Weights of a small sound classifier.
Model: 31.9M parameters, norm rmsnorm, width 512.
Rows from block 3 of a small sound classifier, named by matrix and row number. Rows with one number belong to one neuron. Each number is 500 + 40 x the weight over its row's rms, rounded and kept within 0 to 999. All counts start at 0. Numbers have three digits each.
After each neuron's rows are labels from the 100 clips, of 14976, where the neuron reaches its highest value: "responds to" is what is common among them. Only what is clearly more common there than usual is listed. The data: single notes of musical instruments (NSynth).
# fc1: first MLP up (model.blocks.3.ff1.fc1.weight, 1024x512), inputs 0-85
# fc2: first MLP down (model.blocks.3.ff1.fc2.weight, 512x1024, transposed), outputs 0-85

fc1.695:528397567479534497448489458519477480599505517512484524523562536481473527540517477463514572505464556508504533493486473501542503498509482475486429476583503495495486488471513525489442541499491510497475526450454431562485515536502477498570484410549496531496495490
fc2.695:468496486509496518522492478460532431511507513487576600497503473558548544462485451480456485529470551484504509499446504503544517530465553505459476479538440517502404523471486589541467498440522518522502450487519540455561520487526535508533505474553476561501487507
responds to: synthetic; bass; octave 0; octave 1

fc1.538:417472478540516516428447435480508511569441529558507436513531517490526530476550510549443539493493516525538473593459439520503491525531528471467450539515500527477531499481439475502544518499498509483477525496439507433519532368474482455481551494529456537510523503
fc2.538:549454536441489432526506485479520521591509490481514464485468538460526503515483508511529555521608486534499463533510478558494453484459459483470383484540533470533460543509504503541530512475425557487487521503464459414511519555481465468548492497449519532538449488
responds to: pitch class C#; source: acoustic; octave 5; note: C#5

fc1.194:462546482476491526530518542517494567547605522546442519580475458512464499428492436525506530539513558512528498590465576500508555486496454419501462520489615501498494508516519553452559500587456480551481441467515597456521532579441475486551387481460465508540480498
fc2.194:494459503508506533473534476418540492494508470505545553541486513487464522536437507462444529493583527491520486502453520458498551536498471464450577504561461499412512502540514501479438602486499532479543518447465581511429484550440492512483489476537488491513602548
responds to: pitch class B; octave 6; note: B6

fc1.689:502456547503521503526512555520508476443476483501458522509516530518517408439554458467487510507491500534518506470522468465563466502457519514563472591514460492432555422491494481469501460424473480559527509476476500527488458446483505563492555540504598532537534454
fc2.689:493522509482444444468539460444482446447477531522492460465449485490486525554587541459513526543524512462540507544479515515565463520442535450470483428493461487481483464509585524574460458520461502494486564405463525513456553478464535501480450521531569450527581464
responds to: octave 1; bass; pitch class: F#; note: F#1

fc1.153:592536549467441491439573551502468531494452500479568498474524510492477466546482531411422517537484519425478459547456504455519493484507524563535438485511497565432558504486477511569510479486497576500527535485501478497459504484533523486508572513531578547475476440
fc2.153:495545468497528543486496552481501515439484446475484532437554510514474500447461515488599503437460487467514531564515490448477492498508455448519570481508507510517519541533485523527516503431515495463540487503483502525498555501539439502528497453518559465576493461
responds to: source: electronic; organ; octave 2; note: A#2

fc1.591:530476431459506536506525477550510487470494456553512577484495554497523529517543441553487500510500512539546464507472475432562490429512492494440503481480556507463448490476487519511529473493561459477546515521515494484535575489405459529542531460419538452527481578
fc2.591:519455487532555567533475429504519540561433549492505470509471425463506518485480534522534506469520480462485519488475502464472490492544570478587529422490464549478459470514388525468454568492552564489554500490504462538429524466448484500573482446540486490532487602
responds to: octave 3; pitch class E; note: E3

fc1.495:496454536514527551497518505462485495498416524534491458444444419483494466458492499479450530487515544549503519509488556462438535537417471498475496507460486471519514542490474509498498507552456528550508538442482521521491493484507537491536502410442477478534496487
fc2.495:493570501516488489437498484504487449440443484478546512525467498485515442438520575462605390485470433508482527459466447458438494397517522540465460507499543555491543530564509492525534542438537470469599468483488550458512486408479507473499532526587470570460507572
responds to: acoustic; pitch class F#; note: F#3

fc1.225:507540426422543510459491520534529506492432449532510471498496416419499500552543517478466509432492502485522468495491404508464478589491428476420435475518570487426497533485505626493452527506532502516516448450535496468462563578440555487569551429537431513449506511
fc2.225:518519592549431486572519436489489514464569487513474550522546531517562491582525433540526494483522502482548567496518531541556517505495560561446456485496480469496538504494524499557527448497509554527463547519436511532497502593539518460517458443522456490450475469
responds to: organ; octave 5; pitch class G#; note: G#5

fc1.645:478508540514494467498568424486496498490495577550501490518485429458518497504527500550456532509481493518519577527402500481477512488484499550462496495446569450517494489438501409554544454520511451470497462511558567500438584504524448565512477499462571585542536502
fc2.645:529576507489522528476529448525500560527436499527535422439506533494531487601536448494429584505529541483508503486515525499495498521404477495457573474540459461467557450523505512520479455497469535488532427500535478432502477472488525496498481538502496417468476462
responds to: pitch class A; organ; octave 5; note: D5

fc1.447:447454524545469528481588514516453366469528505551561511499563523534464534525498529519493501487493478475509544606531453499529464547475509457431473530498522466456446447491495569491536542497554433496516477488562495514535460533442531544423520521466454431480451511
fc2.447:576450466563488497547458479511476475498516522585535481546506521505529460459426498482480527463460514488478492487456488500509530472454445494489489539573464566562451492501478485439506456564451520527558503536451471524542564432551532560533441497559505549500508492
responds to: octave 3; pitch class F#; note: F#3

fc1.653:595481449458511534560513593455459569467525473476526439525464455591497412509534464538468527554447496523498546511489540516518518483483585460471508554475592526499504509539512483451462493493509401547519477490653550460525432567532446557510539487453476453572453517
fc2.653:510474444511528457465472631458463488448563464481449494563434502450448436472451531503473513481447523580492502440453538501486502429538532536564511444500529543558492538520448470525469493512505490521508581496515465497518513470471398558497524496537539512503529519
responds to: synthetic; octave 7; pitch class G; note: G7

fc1.119:440582576386573457538512509500520420486494463530538513516472487472485488568474526514546554528428465476520433540435486464403476565548481511551528395507521512514479468492468505407434478489482467488482479516555484473537503467530491463539572480514464482502529522
fc2.119:455489472500537465444536511516426485475507468472481569517497487495557516518472468449442546469497494466547493451517516514511448503525496505464490470503477500471444483482542474524506452506541490457436518468485474502495503448529499527491581458494513546418523502
responds to: mallet; octave 4; pitch class C#; note: C#4

fc1.691:444510514552476475525530538502521503467493492573511446535558526485521486543511509551500508438458457509470462527515553446494526473492508414482542528413499608519521491510469469539494547524487531538463492536473480517526445477436500433603511526482472456500519529
fc2.691:488450465512541479501569516490465483550558377498491519498527504484502476429510495480491455537475550541438508536460498454569553465448398506477493455483532484545438500431490484502544462527520493494528472502498424513523513509483457498431476479503488492489477440
responds to: source: electronic; organ; pitch class G; note: G3

fc1.694:497505559483475593451493502500573523386539533523481598547543481534549474521492452528461387491544498468460518467537553490426506558503494479503432443490433500477531507484459543455544512478596534445459493528521533452510469459425552501487528512392501436538471529
fc2.694:541567560479515503470496511538526558444597516555463535494413478449513453436417548529505504448512549434507511536534537551438481522481508554487510459531549502525532514510487509485547476441567452522484549585510568463503470514560492467545543458455457476489509478
responds to: octave 2; pitch class G; note: G2; pitch class: F#

fc1.190:499486513539520523516451500548522403587478506525506446522450507491537460442518522481539490473556496445507541487552476445482477524543483490424497511463427504530519495452457544525475509490416454526495505566446480504455546530471456490471585512500510443479460509
fc2.190:531504509488511433483470513468518497544505435457521454504468471508490471585508497517503536473507498514555532545584596483433492471495486522529440554551539583520470503448507533498521498514465517535511505527571428522472464457530432425567563495456566511515514464
responds to: octave 5; source: acoustic; pitch class C#; note: C#5

fc1.733:500493495520534505490531496464502504425568464476512508524500463523501496531531539487469508486473569532494497506520457481549547488547553515474556450521537440520454439494457446489515492457478516447485518492535517560492416441400482503481513457449543541472491530
fc2.733:560568486440489526469575512560462544490463454528497468527464500496510561470512554483516462477447519482529564539498443492471558460545455616568453489564456437593533530408527540521490517543452536493478518470454487454530466525486565480580478495515451519462455478
responds to: pitch class C#; pitch class: G#; note: C#4; note: G#5

fc1.258:524517493476488483518494502466569390451538431494555507580510475507479535448480499485516587529413548468475464485473441462464513495553531473453542490475488504548589578383545550439437514399463454513512508544556518563451511485462476537518532471388480496465535501
fc2.258:487481408469545527479520450453520450493504495483496476452534442521555499494517460520470496532508525538523513525464466499504504506545526521547531593523395511440551496459478497565512517469525507477535556512540462510569466472545526475568469498481500502458506507
responds to: organ; electronic; octave 1

fc1.389:527424498503514530482510479460524542503573521463464556477497472474507536489527551476502476506520453530514484484495469472472573426530570562495462518525518550505521458464605534570526511453522521463463543477456565505471484462497481484548492519489541483498541505
fc2.389:474442496528540563546488444478557460461494440474478525558498479487490491448522553518579516519452540477506523467483487501440552504505505527520508488541430482469556533505487573531411492497472512453524536515538540481407467463462509462582494465478454494482501539
responds to: octave 2; octave 1; guitar

fc1.186:492509498545470509469490522600455479516458562562517494491577537491549503499516525471540533485488506485509451481550496503478493566442544542478465523512442523512531473516473477434491486497434523544481576506539539527504461491563480539556490513526523520544473382
fc2.186:502537504509548534476559483517497586519433489494446435445491447486477514530583523490517484481522459554484516494553499506483510520458464443445404484519575478452535505539502452408507578582463497495518484541471421510558481408523469507544506514534491500488495480
responds to: mallet; pitch class B; note: B4; note: C5

fc1.651:461476553491515503485508514558508533504487425458491472499493570489509536565519538513535567531524514556530453472459522495428488471551483574499472521527453542543554553493530451472518491474443512470456473454387526532530546474542429434460506500505495590493470499
fc2.651:503448491501535552469544488465460507578588480489465529504524505434408492607569567487496493415479523507525468495486523551566555534522472525422423522513421493462474495449499495532386502481526481513457508554517535471475510548457534530465498489543481508508565486
responds to: pitch class C#; octave 3; note: C#3

fc1.359:487496504463478531499506520556497540579462491472462491493446491427501531508435521489513571505458465514499476523543536448536513458503457547482576432448508465441494509550515513417492485469499504453521548512472508468513554473483474468459461459502574483589497516
fc2.359:451471539564457591558498448546481568516521519520506488417434519598469519515473588527565493551542492517569497537480463478539520524556478483488559501558522495477514536532486537473528517513489452525456385493516494553471539471496529530455470476510494487550436525
responds to: pitch class A; octave 3; note: A3

fc1.625:550540518503513529479493510580423472505470498432557368523499443415454533434483587469525523531494514540533489582370492459535511447449418484448517457482557547447502499487545495488526544526505507498476452433556517507545536500556429571521460475510423498559513493
fc2.625:453465459414494499467446505530449458499428526547490491496528503506518587440429532494509442475523476524522523474498517438509512467537458472397483459409572527511545500594500391461547497537432528420506462448473561461537489513538474488469463495486533491573479498
responds to: pitch class A#; acoustic; note: A#4; note: A#3

fc1.428:443458480466509484438483490513530482440486485528434472525458551504519513524486500562482550541499450540545508467450500421566539590432482504441492508491484538532512470570450492448502533477494490553483526553523512445503511429461484503501451492523541526558518468
fc2.428:522498534483507460480563544420530491480500527519555515438506504498474501568518564543501542489534477460528471515519528502624466485525476522469460483445558518504502569490518518526441463490483503497512534526486511474522461436448409591574500480534452499473568491
responds to: pitch class C#; octave 6; note: C#6; note: C#5

fc1.385:483462505457503490478495483440490484554447587538438452531557494434462567504453487499576549487485466479565562455536453543512518544506538475510575535527520432492456534531519494497478544488551421508458503548450513503479558505477501525526518444508483460466538581
fc2.385:451483467512462450529545477563479448533507575462520571536465478495488533538505467435456436530512529568522478508438434456468490476481510532543566556448434554522464487512498479394479569535536538533497548465468517482534519481465450499503529494459516516521520494
responds to: synthetic; octave 7; pitch class C; note: C7

fc1.73:486532635479480450516492442483476543512512485503464538525435451520526549439543489475489500525531507499479527418490504446468535435516543436511493468580477482466441524513494485457440450488491465490493480501504562512559557447494475465494535509434437490510486537
fc2.73:473442506478505530574530532460483568542517503534470548542451509518466480531452442531472496482485535424499507594452460478478508475463489516515460463456434504433547503435537469419504583550489556480458546458443504467495459477506517523491482474508544446534462494
responds to: mallet; octave 1; pitch class G

fc1.80:447552509463467538507549407481566421538494495493473560490523556502531553595440491528500523452541557495578496572549524421416580536484509526484504446511445474518511493458502453511530551471542523552446528538479456481539486439480515500537479513495550554496523508
fc2.80:482490529491530509552586490500492496497565425527505517576485503481521522527447559502456550501505536483582543445518510469552506553472450539503548512507418548546444498484513579424538480445528483490480492480480498456470524482510503536545494418541463573471517479
responds to: pitch class C#; octave 5; note: C#5

fc1.700:560468545490479518450501505529508464492498528535505555501486525480571556440563436547494478553484455440529505548484506422402459499532536475456437514509519534438515481510445448509486444508529436537495477528485491499506450496409478509567535526463572520496526484
fc2.700:494522459442452493464471362466522408497493575538558490521482478476397524425517495537482479464457472439488472461541565443485452548511506430479517542450485514419486447504514502553472577499503505467401467494487538426536549367526532526484498466499488456494477547
responds to: pitch class A#; octave 4; note: A#4

fc1.386:503522468517451520488506431485474513502476500596527493520524508518482473408513432586521537482578498572549537529464472518511470484502470448493478486509495364500531501480541464564512529493576511446485524515458568509434574494401552501516476494510535508445479458
fc2.386:511530481470439538482573396462527427515522474577492499434445492484489511511490530481526524485462560462505517499441577526546422517469469469450517632408473501484549481539511487522559547480468503516497493461499541480501434446468586521485562472461463474528542391
responds to: pitch class E; note: E5; pitch class A#; note: A#6

fc1.242:481548530423531576511488483468550494472539436500491460518517509488491449508548521511517444475538556499531510510434457509527578467542508578485492455458479494544480547442490543464497562517528532531575512507465555541497506533436512532490508479487508529470458507
fc2.242:540552437507552507484514485479484435516542579494509522580497494419532495524474513515541454431533441506511483538520487583531520496587484542508484526579458511470502553403494514545474496430543509526468499507522544445504469521585529420558533466508529482456604511
responds to: acoustic; pitch class C#; note: C#3

fc1.719:516537510454509520461558435435554511505527538498447486508475452525473463493562529568468490457464535468449481488567486500484569531466545488491491502499557519492524501482500535492523495445492493540442494488529482484509513466423525475490496516497562522524536485
fc2.719:535483501467528464487504492514573512456444460519582545485488569595524538476535441556528501481518535441492556487479458451495525497536453514434425514519605447485485461476507452489501512497482518552511454522498498500472534494467457400532496578489481534516503517
responds to: pitch class F; octave 5; note: F5

fc1.155:492474553516458510470565470513518494514467604512558493496523445472572549477438503500446506483558495419523526389525515543406518521543495439474477532541462527504535482443539508514496515515554523521489436502475463518549477480453513493486452496509561524530499485
fc2.155:517471510581479415549502417574536460556425535505499462484526468474505547465486477500493514460434511491499503483482504456480520489522447551516498501452499570470485520431458424532461509517539523518559526493552504467411481467484466539541528463463535527450491454
responds to: octave 1; pitch class G; pitch class G#

fc1.380:507482488425474509522621474476454575465507474516450437476519503531497475514499474467438523501533527530561470558465514452542565521453521517476601541544515546501508420511502528493537437462366527454476535452568425563431477516408561511483489527441516567467529478
fc2.380:434486471449508561534519505473427489534464467495469487463505544532431550540453536493522446538517505497549452453485472497495548533452486505514497423470504483558468509530489463433522469418464540441480544507439556501518517511524496547552434480513526461456562524
responds to: octave 5; pitch class F; note: F5

fc1.132:573505475498484489432542490428489439528505497549451498558469442502494542496550485453436547570475524524476446547538501439504555501503500421517470578490547540503538481497557520512467572468518443464465478528537497511518521523490489552539532517459476529452486548
fc2.132:556483486476506460452526480449537477563533511576510547527525482441459592449452476463519518531548596469519553483531520560477549531517507466430505417529520537442464560466528474561484526408483477480488549458462434526504601534549365466565537468480498529524526568
responds to: pitch class F; octave 6; note: F6

fc1.445:496495495509503513488457465451513521497512512496424566421456497538481484491501476499500429421466441442529489537484457449542523444560517482486463507486458493543519494526497424547457519485457519519514493508513485480517491488474508525537520442465504536547474513
fc2.445:471513512425455519555499451533531446537533497533478518538530427531610534503508566548422534446540544500554470508524588561491529500506496543452504536485481472513492515524527483503538561417539461493513499485448504426468537527497512459473577464455473449480399488
responds to: pitch class A; octave 3; note: A3

fc1.464:487418366544495468488516585493512515425432516555504529491476500433529527490543520599561495519520501402497534562460467487469488566486438481465560515520467459441528434536470477455449398503525482552465512498526477519439507518499471559533492556524558532495480466
fc2.464:497532490529477451568557493494522496503471527467501537500532440469511561544507538526466462528551581453436505492489501508485529507428492526484465479446432484502507483530575450487472502454512431520492530495424499474625465536496504452477478482500453487571494504
responds to: pitch class C; octave 7; note: C7; note: C4

fc1.193:529560519457531524500531540535507536463538504462493456423486414499462383542499498495520507438482473500455494558435450486479517477512484476492544466476486452492498476462542491505538499493445497519425606527488520464497502494516485493519567542380434477536538427
fc2.193:497599540518486467542513428550522419501508500453547577542514514538458495464497492453555453538510501517502476513486543556447507505541519521493444483473470480490513439469478430547484551481487539481489545435460508482530524445468484490470506527532539548490522475
responds to: pitch class A; octave 5; note: A5

fc1.215:484492503459477465452557495539537452491417489533554440448535530502508512496494498519494534477423479461523547478475425451526472533520516496456492524458487483452503523489498517475524442482526446499446517446528593505471534515463523560493517484477467534535560508
fc2.215:483517435566541541520482539539506462553497498469404552492502468490546533486559496517469487538458498509509526529432560450489567484478475475502551568493480534568530495455534567545479485478444437470509489566505491497484555491494462482517473584448494497449438478
responds to: organ; electronic; octave 1

fc1.164:494470503492506502525450528556540490539500497494472516531606572399501509479506530457464603541546564525484447501402543498426534568476585504536425484474482521520440521516526511498465544534456505559400511485552521453498469516515493513463475495543464487543524490
fc2.164:551510517510512480420557536526473586547494561517522465457565446441491431519503526478462495528511506451491537492466471540412509467496543483463496548492487432474514533471443508461536610418440533507536499521597512496441525508506505470516511476516522484463496526
responds to: pitch class B; octave 2; note: B2

fc1.640:530475521528473564502478462494556595473474548519466496498489574526498529479455499543472525479522534473537543520486509491522539566551491614448537454593514511535532455459429560486515496530558448541498414568473473502572449479520569495522470450494561525484511505
fc2.640:486468523582542483500469456539500477553525566542465508483507510514565589582481480475435486525506481492466443511498508434540445488500468508547557503499428496502460473508500541498482414457541498514546435492539498454491485494522479460511501497514446518492532503
responds to: octave 1

fc1.400:468446518533464495509469444503506495542516493496528480515466498527507451465480431470557472406541494430510458484550465465618536510593492473504502494533496452474558502471498570486523547508465561503441526560475478482539523459499505514546497463502496498523495517
fc2.400:495524577494513534486501549510498551491569476464513528512464513531526459552520540502456478473525511458495555467551489540560425542582451599427439412517460514481534480494531510562518544468419539529533535512521453486470462476527449490516433477488496479475498502
responds to: octave 5; pitch class C#; note: C#5

fc1.90:511480456478470511542525449470521503520476577499498499448545502385461546426536565463462526518508470498534464508419515503532467519495528509500498491490524513472499437539495531586507531522579449523451519457551494457540570526484466557480451473515460494509512566
fc2.90:469465521493413531519500463567542456553486419482542480513430500448515513519421546518585423481509528455500564462490547478479471486486516541543554537408492489464572419518535450478542538482515561532471471446510524500528453522501423485460590505505553541540509511
responds to: pitch class A; octave 3; note: A3

fc1.692:448468464552543496575494487478483455539484430527485454560486525447549501452539504510443567500537536480509503515442564514534482450514511444493490487431436546526544479466540482482532528500500513509458498504541538483522536504495485472446435466495476502465475531
fc2.692:530439476500578445497520505414518519635530409516505532518534541405438453489570532510521521494486521435450527516489450580459458531513494512489372519531580522599491567497486508528512519439513522513475509531516430464511499479442522548562527489440579547493571572
responds to: pitch class C#; octave 5; note: C#5; source: acoustic

fc1.140:458457500458476510522509570567558566510449526478459502537446431391489503472522538507497496543546460419544522553420522480498554568448483502537520513415499515479472541500491522416548499481508531522542480391555456477464511504457428509568461427502480497496480516
fc2.140:544445506489501461481526510529492429464614565530471497554485489494469480468472522527410522528512459484531493486457518473524479501521560499486637469419456505548560502558530509557528435434521464545491493503498480522489411475425459524500477499530527488463487540
responds to: pitch class A#; octave 3; note: A#3; pitch class E

fc1.505:501463518451516458459507539471459490523490475422498509521588491477522469493492460496521534482470570496549507508532434473381485496507528533481470493508581534463461587501461543473491525488450473502547568553573499453530513475515505521538429515467431474549524489
fc2.505:469551539445476498490511516481419541477496527465493496475560489498484551560518516421474523542483473527533549412584479461499500450426570486482478515537500511499489508471511532473523527473473482462496483501579559523552497438515543512513528509503504497529530523
responds to: pitch class C; octave 6; note: C6; octave 7

fc1.425:494531540483435428541500477473511472494528529514522601475522548527499540532553488496536422537519479567529512529498519475424526439483527563523481492486471429471560544524499545491479461548596506504505567520482468473594519554403478563425483407525499542503561549
fc2.425:456523571519513486542531508562526435522562499495517576570485511534488518504436518459445476554498522495530508518458430508526453533527561470565523440459470475529453437511484559486433450521451474468444420439522558498502516513477548499493500487586496499531522487
responds to: synthetic; bass; octave 0

fc1.78:468457543481548526468509460565505510571467544451483511531529495520500475478513469474517475441545554572465444505534521461517486485530432558501438494516463464495528506494503552464487474494507542497488479565457543449509516416535557517489548557510489560468569445
fc2.78:459509510429502525455555486524452544590440502527500404529474504540455438600571549452522553483543486517505482511512488543482502508563437481488474469426520561448533521549435567535523471524498553505500494533529512523473561406503515518520471439505453496490446507
responds to: octave 5; instrument family: mallet; pitch class C; note: C5

fc1.685:548531519552548486450517546488587568446475476504469513553433523543480526533486489514466509443481483469469457489492441445574476508503483498506532441513520453492565529494510483538447545491550493487491471489496497465495526488440485531540468425459467500559491575
fc2.685:480543476460534528464435555467536578471487549518517462490485462505507488544510508499488443530534496532524552485536482500547459482516537513527464485402575470501461445466471506488473543549486534509584453455515471503492487521480496490510522545487443458462470548
responds to: octave 3; pitch class A; pitch class: G#; note: A3

fc1.79:487523471475522549450558534551402477497479483453445466537428537500415451576585560482539518497475458515533485494551472405510499507495473457543469500535552477496531551494525439459472528540443527510559510420550488553536433497489481415445477457527571524518421491
fc2.79:448426459494518517509495545480518470542485454460395458442581455473467560505461547508471471441478493465448481507499553512475522509498461522484462577536464599465460451454438424495474443488521517517513533527525443462424495528531534485501563495574458499528509467
responds to: octave 3; pitch class C#; note: C#3; pitch class: C

fc1.672:488546463458439496418569523494481485584511521517485475542560509512434551457558486462566476479480444449551501514484531508534490576466356476469511522468512465446517451521536527524430450467483556523389517533447555532510488550432532479490432491522527439552513465
fc2.672:508538492545456462552497553462498498548529555539499469421461465494470519468517547553537517607495594489489498522531570528478529519451530515529548453459525562569523538500544470536537569460481496453483538462489510483513503518504491485486490474490464496482518530
responds to: source: electronic; organ; pitch class A#; note: A#4

fc1.643:449564509486509572471484491431489468428541564505529488489447504465544552469509562484494468525526458427516578536474511448461562459527435550508435507487522467474544453475477535487488462499504512524564484550504452518493496505483498458594428456469525467544548544
fc2.643:519470484453537493523524463549533455557450420563525443553546542498529498435486531481493476505468555424507517484502490387404485546450544515450538535466476492546461456501504540563429493497559515469496452507501474503451493456436515399594522467447555505448480504
responds to: octave 1; octave 2; pitch class A#; pitch class B

fc1.466:551431481537571576539510560518482578563508483555507507518449490527501524474517456525457581494497559461472469439484527485521531506541456527435548558536471505516503503524489508475458556550459469521527473455530498482544496510481482526508554440506472495468457522
fc2.466:544485490533493501525492444519511486503478636504595525522470497493563481540490527527503459496482480476469424462542466459523435511478460505491518522471477492523431483516489542507472542524536494524474474450617488481472433489473567443502509590557397469490516472
responds to: synthetic; octave 1; octave 0; pitch class E

fc1.304:501431473525479549491569521464430475483482464541476497520478445433569496512519542490511495529549572505516569539461500502549511520422518473443456527531508489524545414488548506451502506486544550457460462510513546552534510536550559467496388500525429424456527500
fc2.304:500492537468510469504572595506477527455474506500569514548481513472588463511464537483474522425503557532446526497500508452527560503588442580459433494562498514524485542407554526386477440523469491499461525529515527477556387520477605494514502515501492468458522431
responds to: synthetic; pitch class D

fc1.282:541477483500524552493512515532476421473464476512527544508490521499490535493487503524506582548490546521501553525526534485518516499505440509494540474494529431485523424491495496509505574505524505480594487452444498476558558546538502483490494520578534559539473491
fc2.282:461508465542425568509487526535493476502530461542515523460495463496472536544573504498484475540607526467481441565530496492578499549506478481523507516518528462460489502471569541589546594485524513500507489509537515560526510496417508497485480489447513439523570567
responds to: pitch class A; octave 3; note: A3; note: A4

fc1.484:514484480466492557436452510538503499516517545481521502494392512525547537465531482473455556525471575461524467504465600450504486494472569483460465455510524554510456542455511467518595525516534493486445515564489550515469504521518504555503546516413577497528535483
fc2.484:493491527494516473519474509447491525523540455571485470541465437511352462473445532530481578479516563541550492509596532440512509532488529488380556478530502545477512455518546538522570494521480494523500540561507471560483507461558497591533519463481487506498476546
responds to: pitch class F; octave 7; note: F7; octave 3

fc1.613:453541548519475428479485475508494537427494536502496429505516490426476561461537474561480496504509406539451539582485409444515540502499540508498640481558560430512500529455597486548487483504573469499457487544521423464498502416440491423519464476514492551465464504
fc2.613:532512520485507501523480475502515487507468454529471391509585515594489496547464456512448472484487449505544559385474459461482427492512525509558509473486469575469513472549488390431488573529480485536581473495525480510493473502448451510480487510494506535547461444
responds to: pitch class E; octave 5; note: E5

fc1.307:451593435495520473423482453418529512509535460458491533478501485491473508543497499490454479457455472525543524543515511460451544526466471467485488517477497526503456482470500518518536510509485458463493534516477510581471488517517459549556528545428466549554541474
fc2.307:494490556469542564451518514467537455487487476487531506472580475576499532520399493485483489468480466464471502540506468483488491500487452486537585508536539580526566497547485555524467504501551481453534543486450481504492560565510502549533484475499511496576463536
responds to: source: electronic; organ; pitch class G; note: G3

fc1.540:525515554469472498470510502478530500545514476494569489505571443434402509478500518506527547508522452559467467534466527550543476489522477457463461446442535452540649436477465519541523467486510491518484482470499515532528482498563477520447603511457512518551448441
fc2.540:470506535471437556539461500501459429523507434551509594505524473486479545505464499515529515479511565487442427526560514473483479501553515434444417557524513512466526519489463513446522583441505542489562461480480528448497508474471543498403540484529561511517500481
responds to: pitch class A; octave 4; note: A4

fc1.239:500514516465463571499530547513441499514442557561475513459508572531490502569454495535506521531509463557557466546498431503480511582507514478531472529474493488413461412488455556485455510551521527495527533474450529456544487542469497480529496468536441535498471493
fc2.239:571540572551492465466448523536492437525533448479445543559545635471465502549503524517558516455521494514512479528451485531518522534493541545440413540491508551501502510546499484426499505391405540556486434530461564492525517553499505433551451546485473501545445542
responds to: octave 3; pitch class C#; note: C#3; note: D7

fc1.617:490547519444521581490608587476452432516476505468484547464502500475437466547532535488521445543512481565487470508521487513438502542534462560583413501526518527459549594505484519480453458469458426525468538468452501507522465499499495463556509472513507524502495493
fc2.617:468455490522469543497437562501535475454374426452467534460595489476490555476480462488525459437563497505466502464492465489464474506485455519456483525541507535473476454491508412568553424508521519571469531505513514539465531579544520477497565468572437567486503551
responds to: octave 3; pitch class C#; note: C#3; note: D3

fc1.180:442489547477540448481545505452544436424496503591598537572519485476494538498575498510477434567485478432495510478497414536491492535495473487485390459475486563506506538475512495548472578498491520496529523504489460560534513497481563516510495551540503505448515567
fc2.180:502473482465504461471518561547506496432518568469490522504484477506488570416488499545463465543479511544528490533514481500475506464476481539489518592496456486511439523508533523534475545523505488475475504520518519487456525521545531452414462484462478486511462537
responds to: pitch class F; octave 4; note: F4; pitch class: B

fc1.590:567478504521489421483520467501431472476483459483478510502549501449534501553521508535544471477469486548460519521469475488446486491483449449480509496516547544549481533556457493468486488472526450494525493510425496478497487474604495504470502411518452560482511541
fc2.590:585521447490538538513488491488463466506539463490434522526455500470487489520543524453550511458506448466501569532511551508410572514554482517516455534501531553537407506464564518596484451522542470570550549545482493504470522494489491497535532494501559529473564478
responds to: acoustic; string; pitch class: G; note: G3

fc1.356:479430538513489520490535471538451467545500568531456491531548518505505568506535465505487425454511512548498529417513503455612504435475546534497482534516486492497596424464517553514476449473601524479545501489531503605471527508454525507551478519507465518492429521
fc2.356:429531529523500538538471515549465458504513521535409498477507529463473575478490463586457408505521507432498472505486491526477517490509478542596474417427467578500456471513494534398481508521506559493493488558456499504427505498531564497514452439471539456500525510
responds to: synthetic; bass; octave 7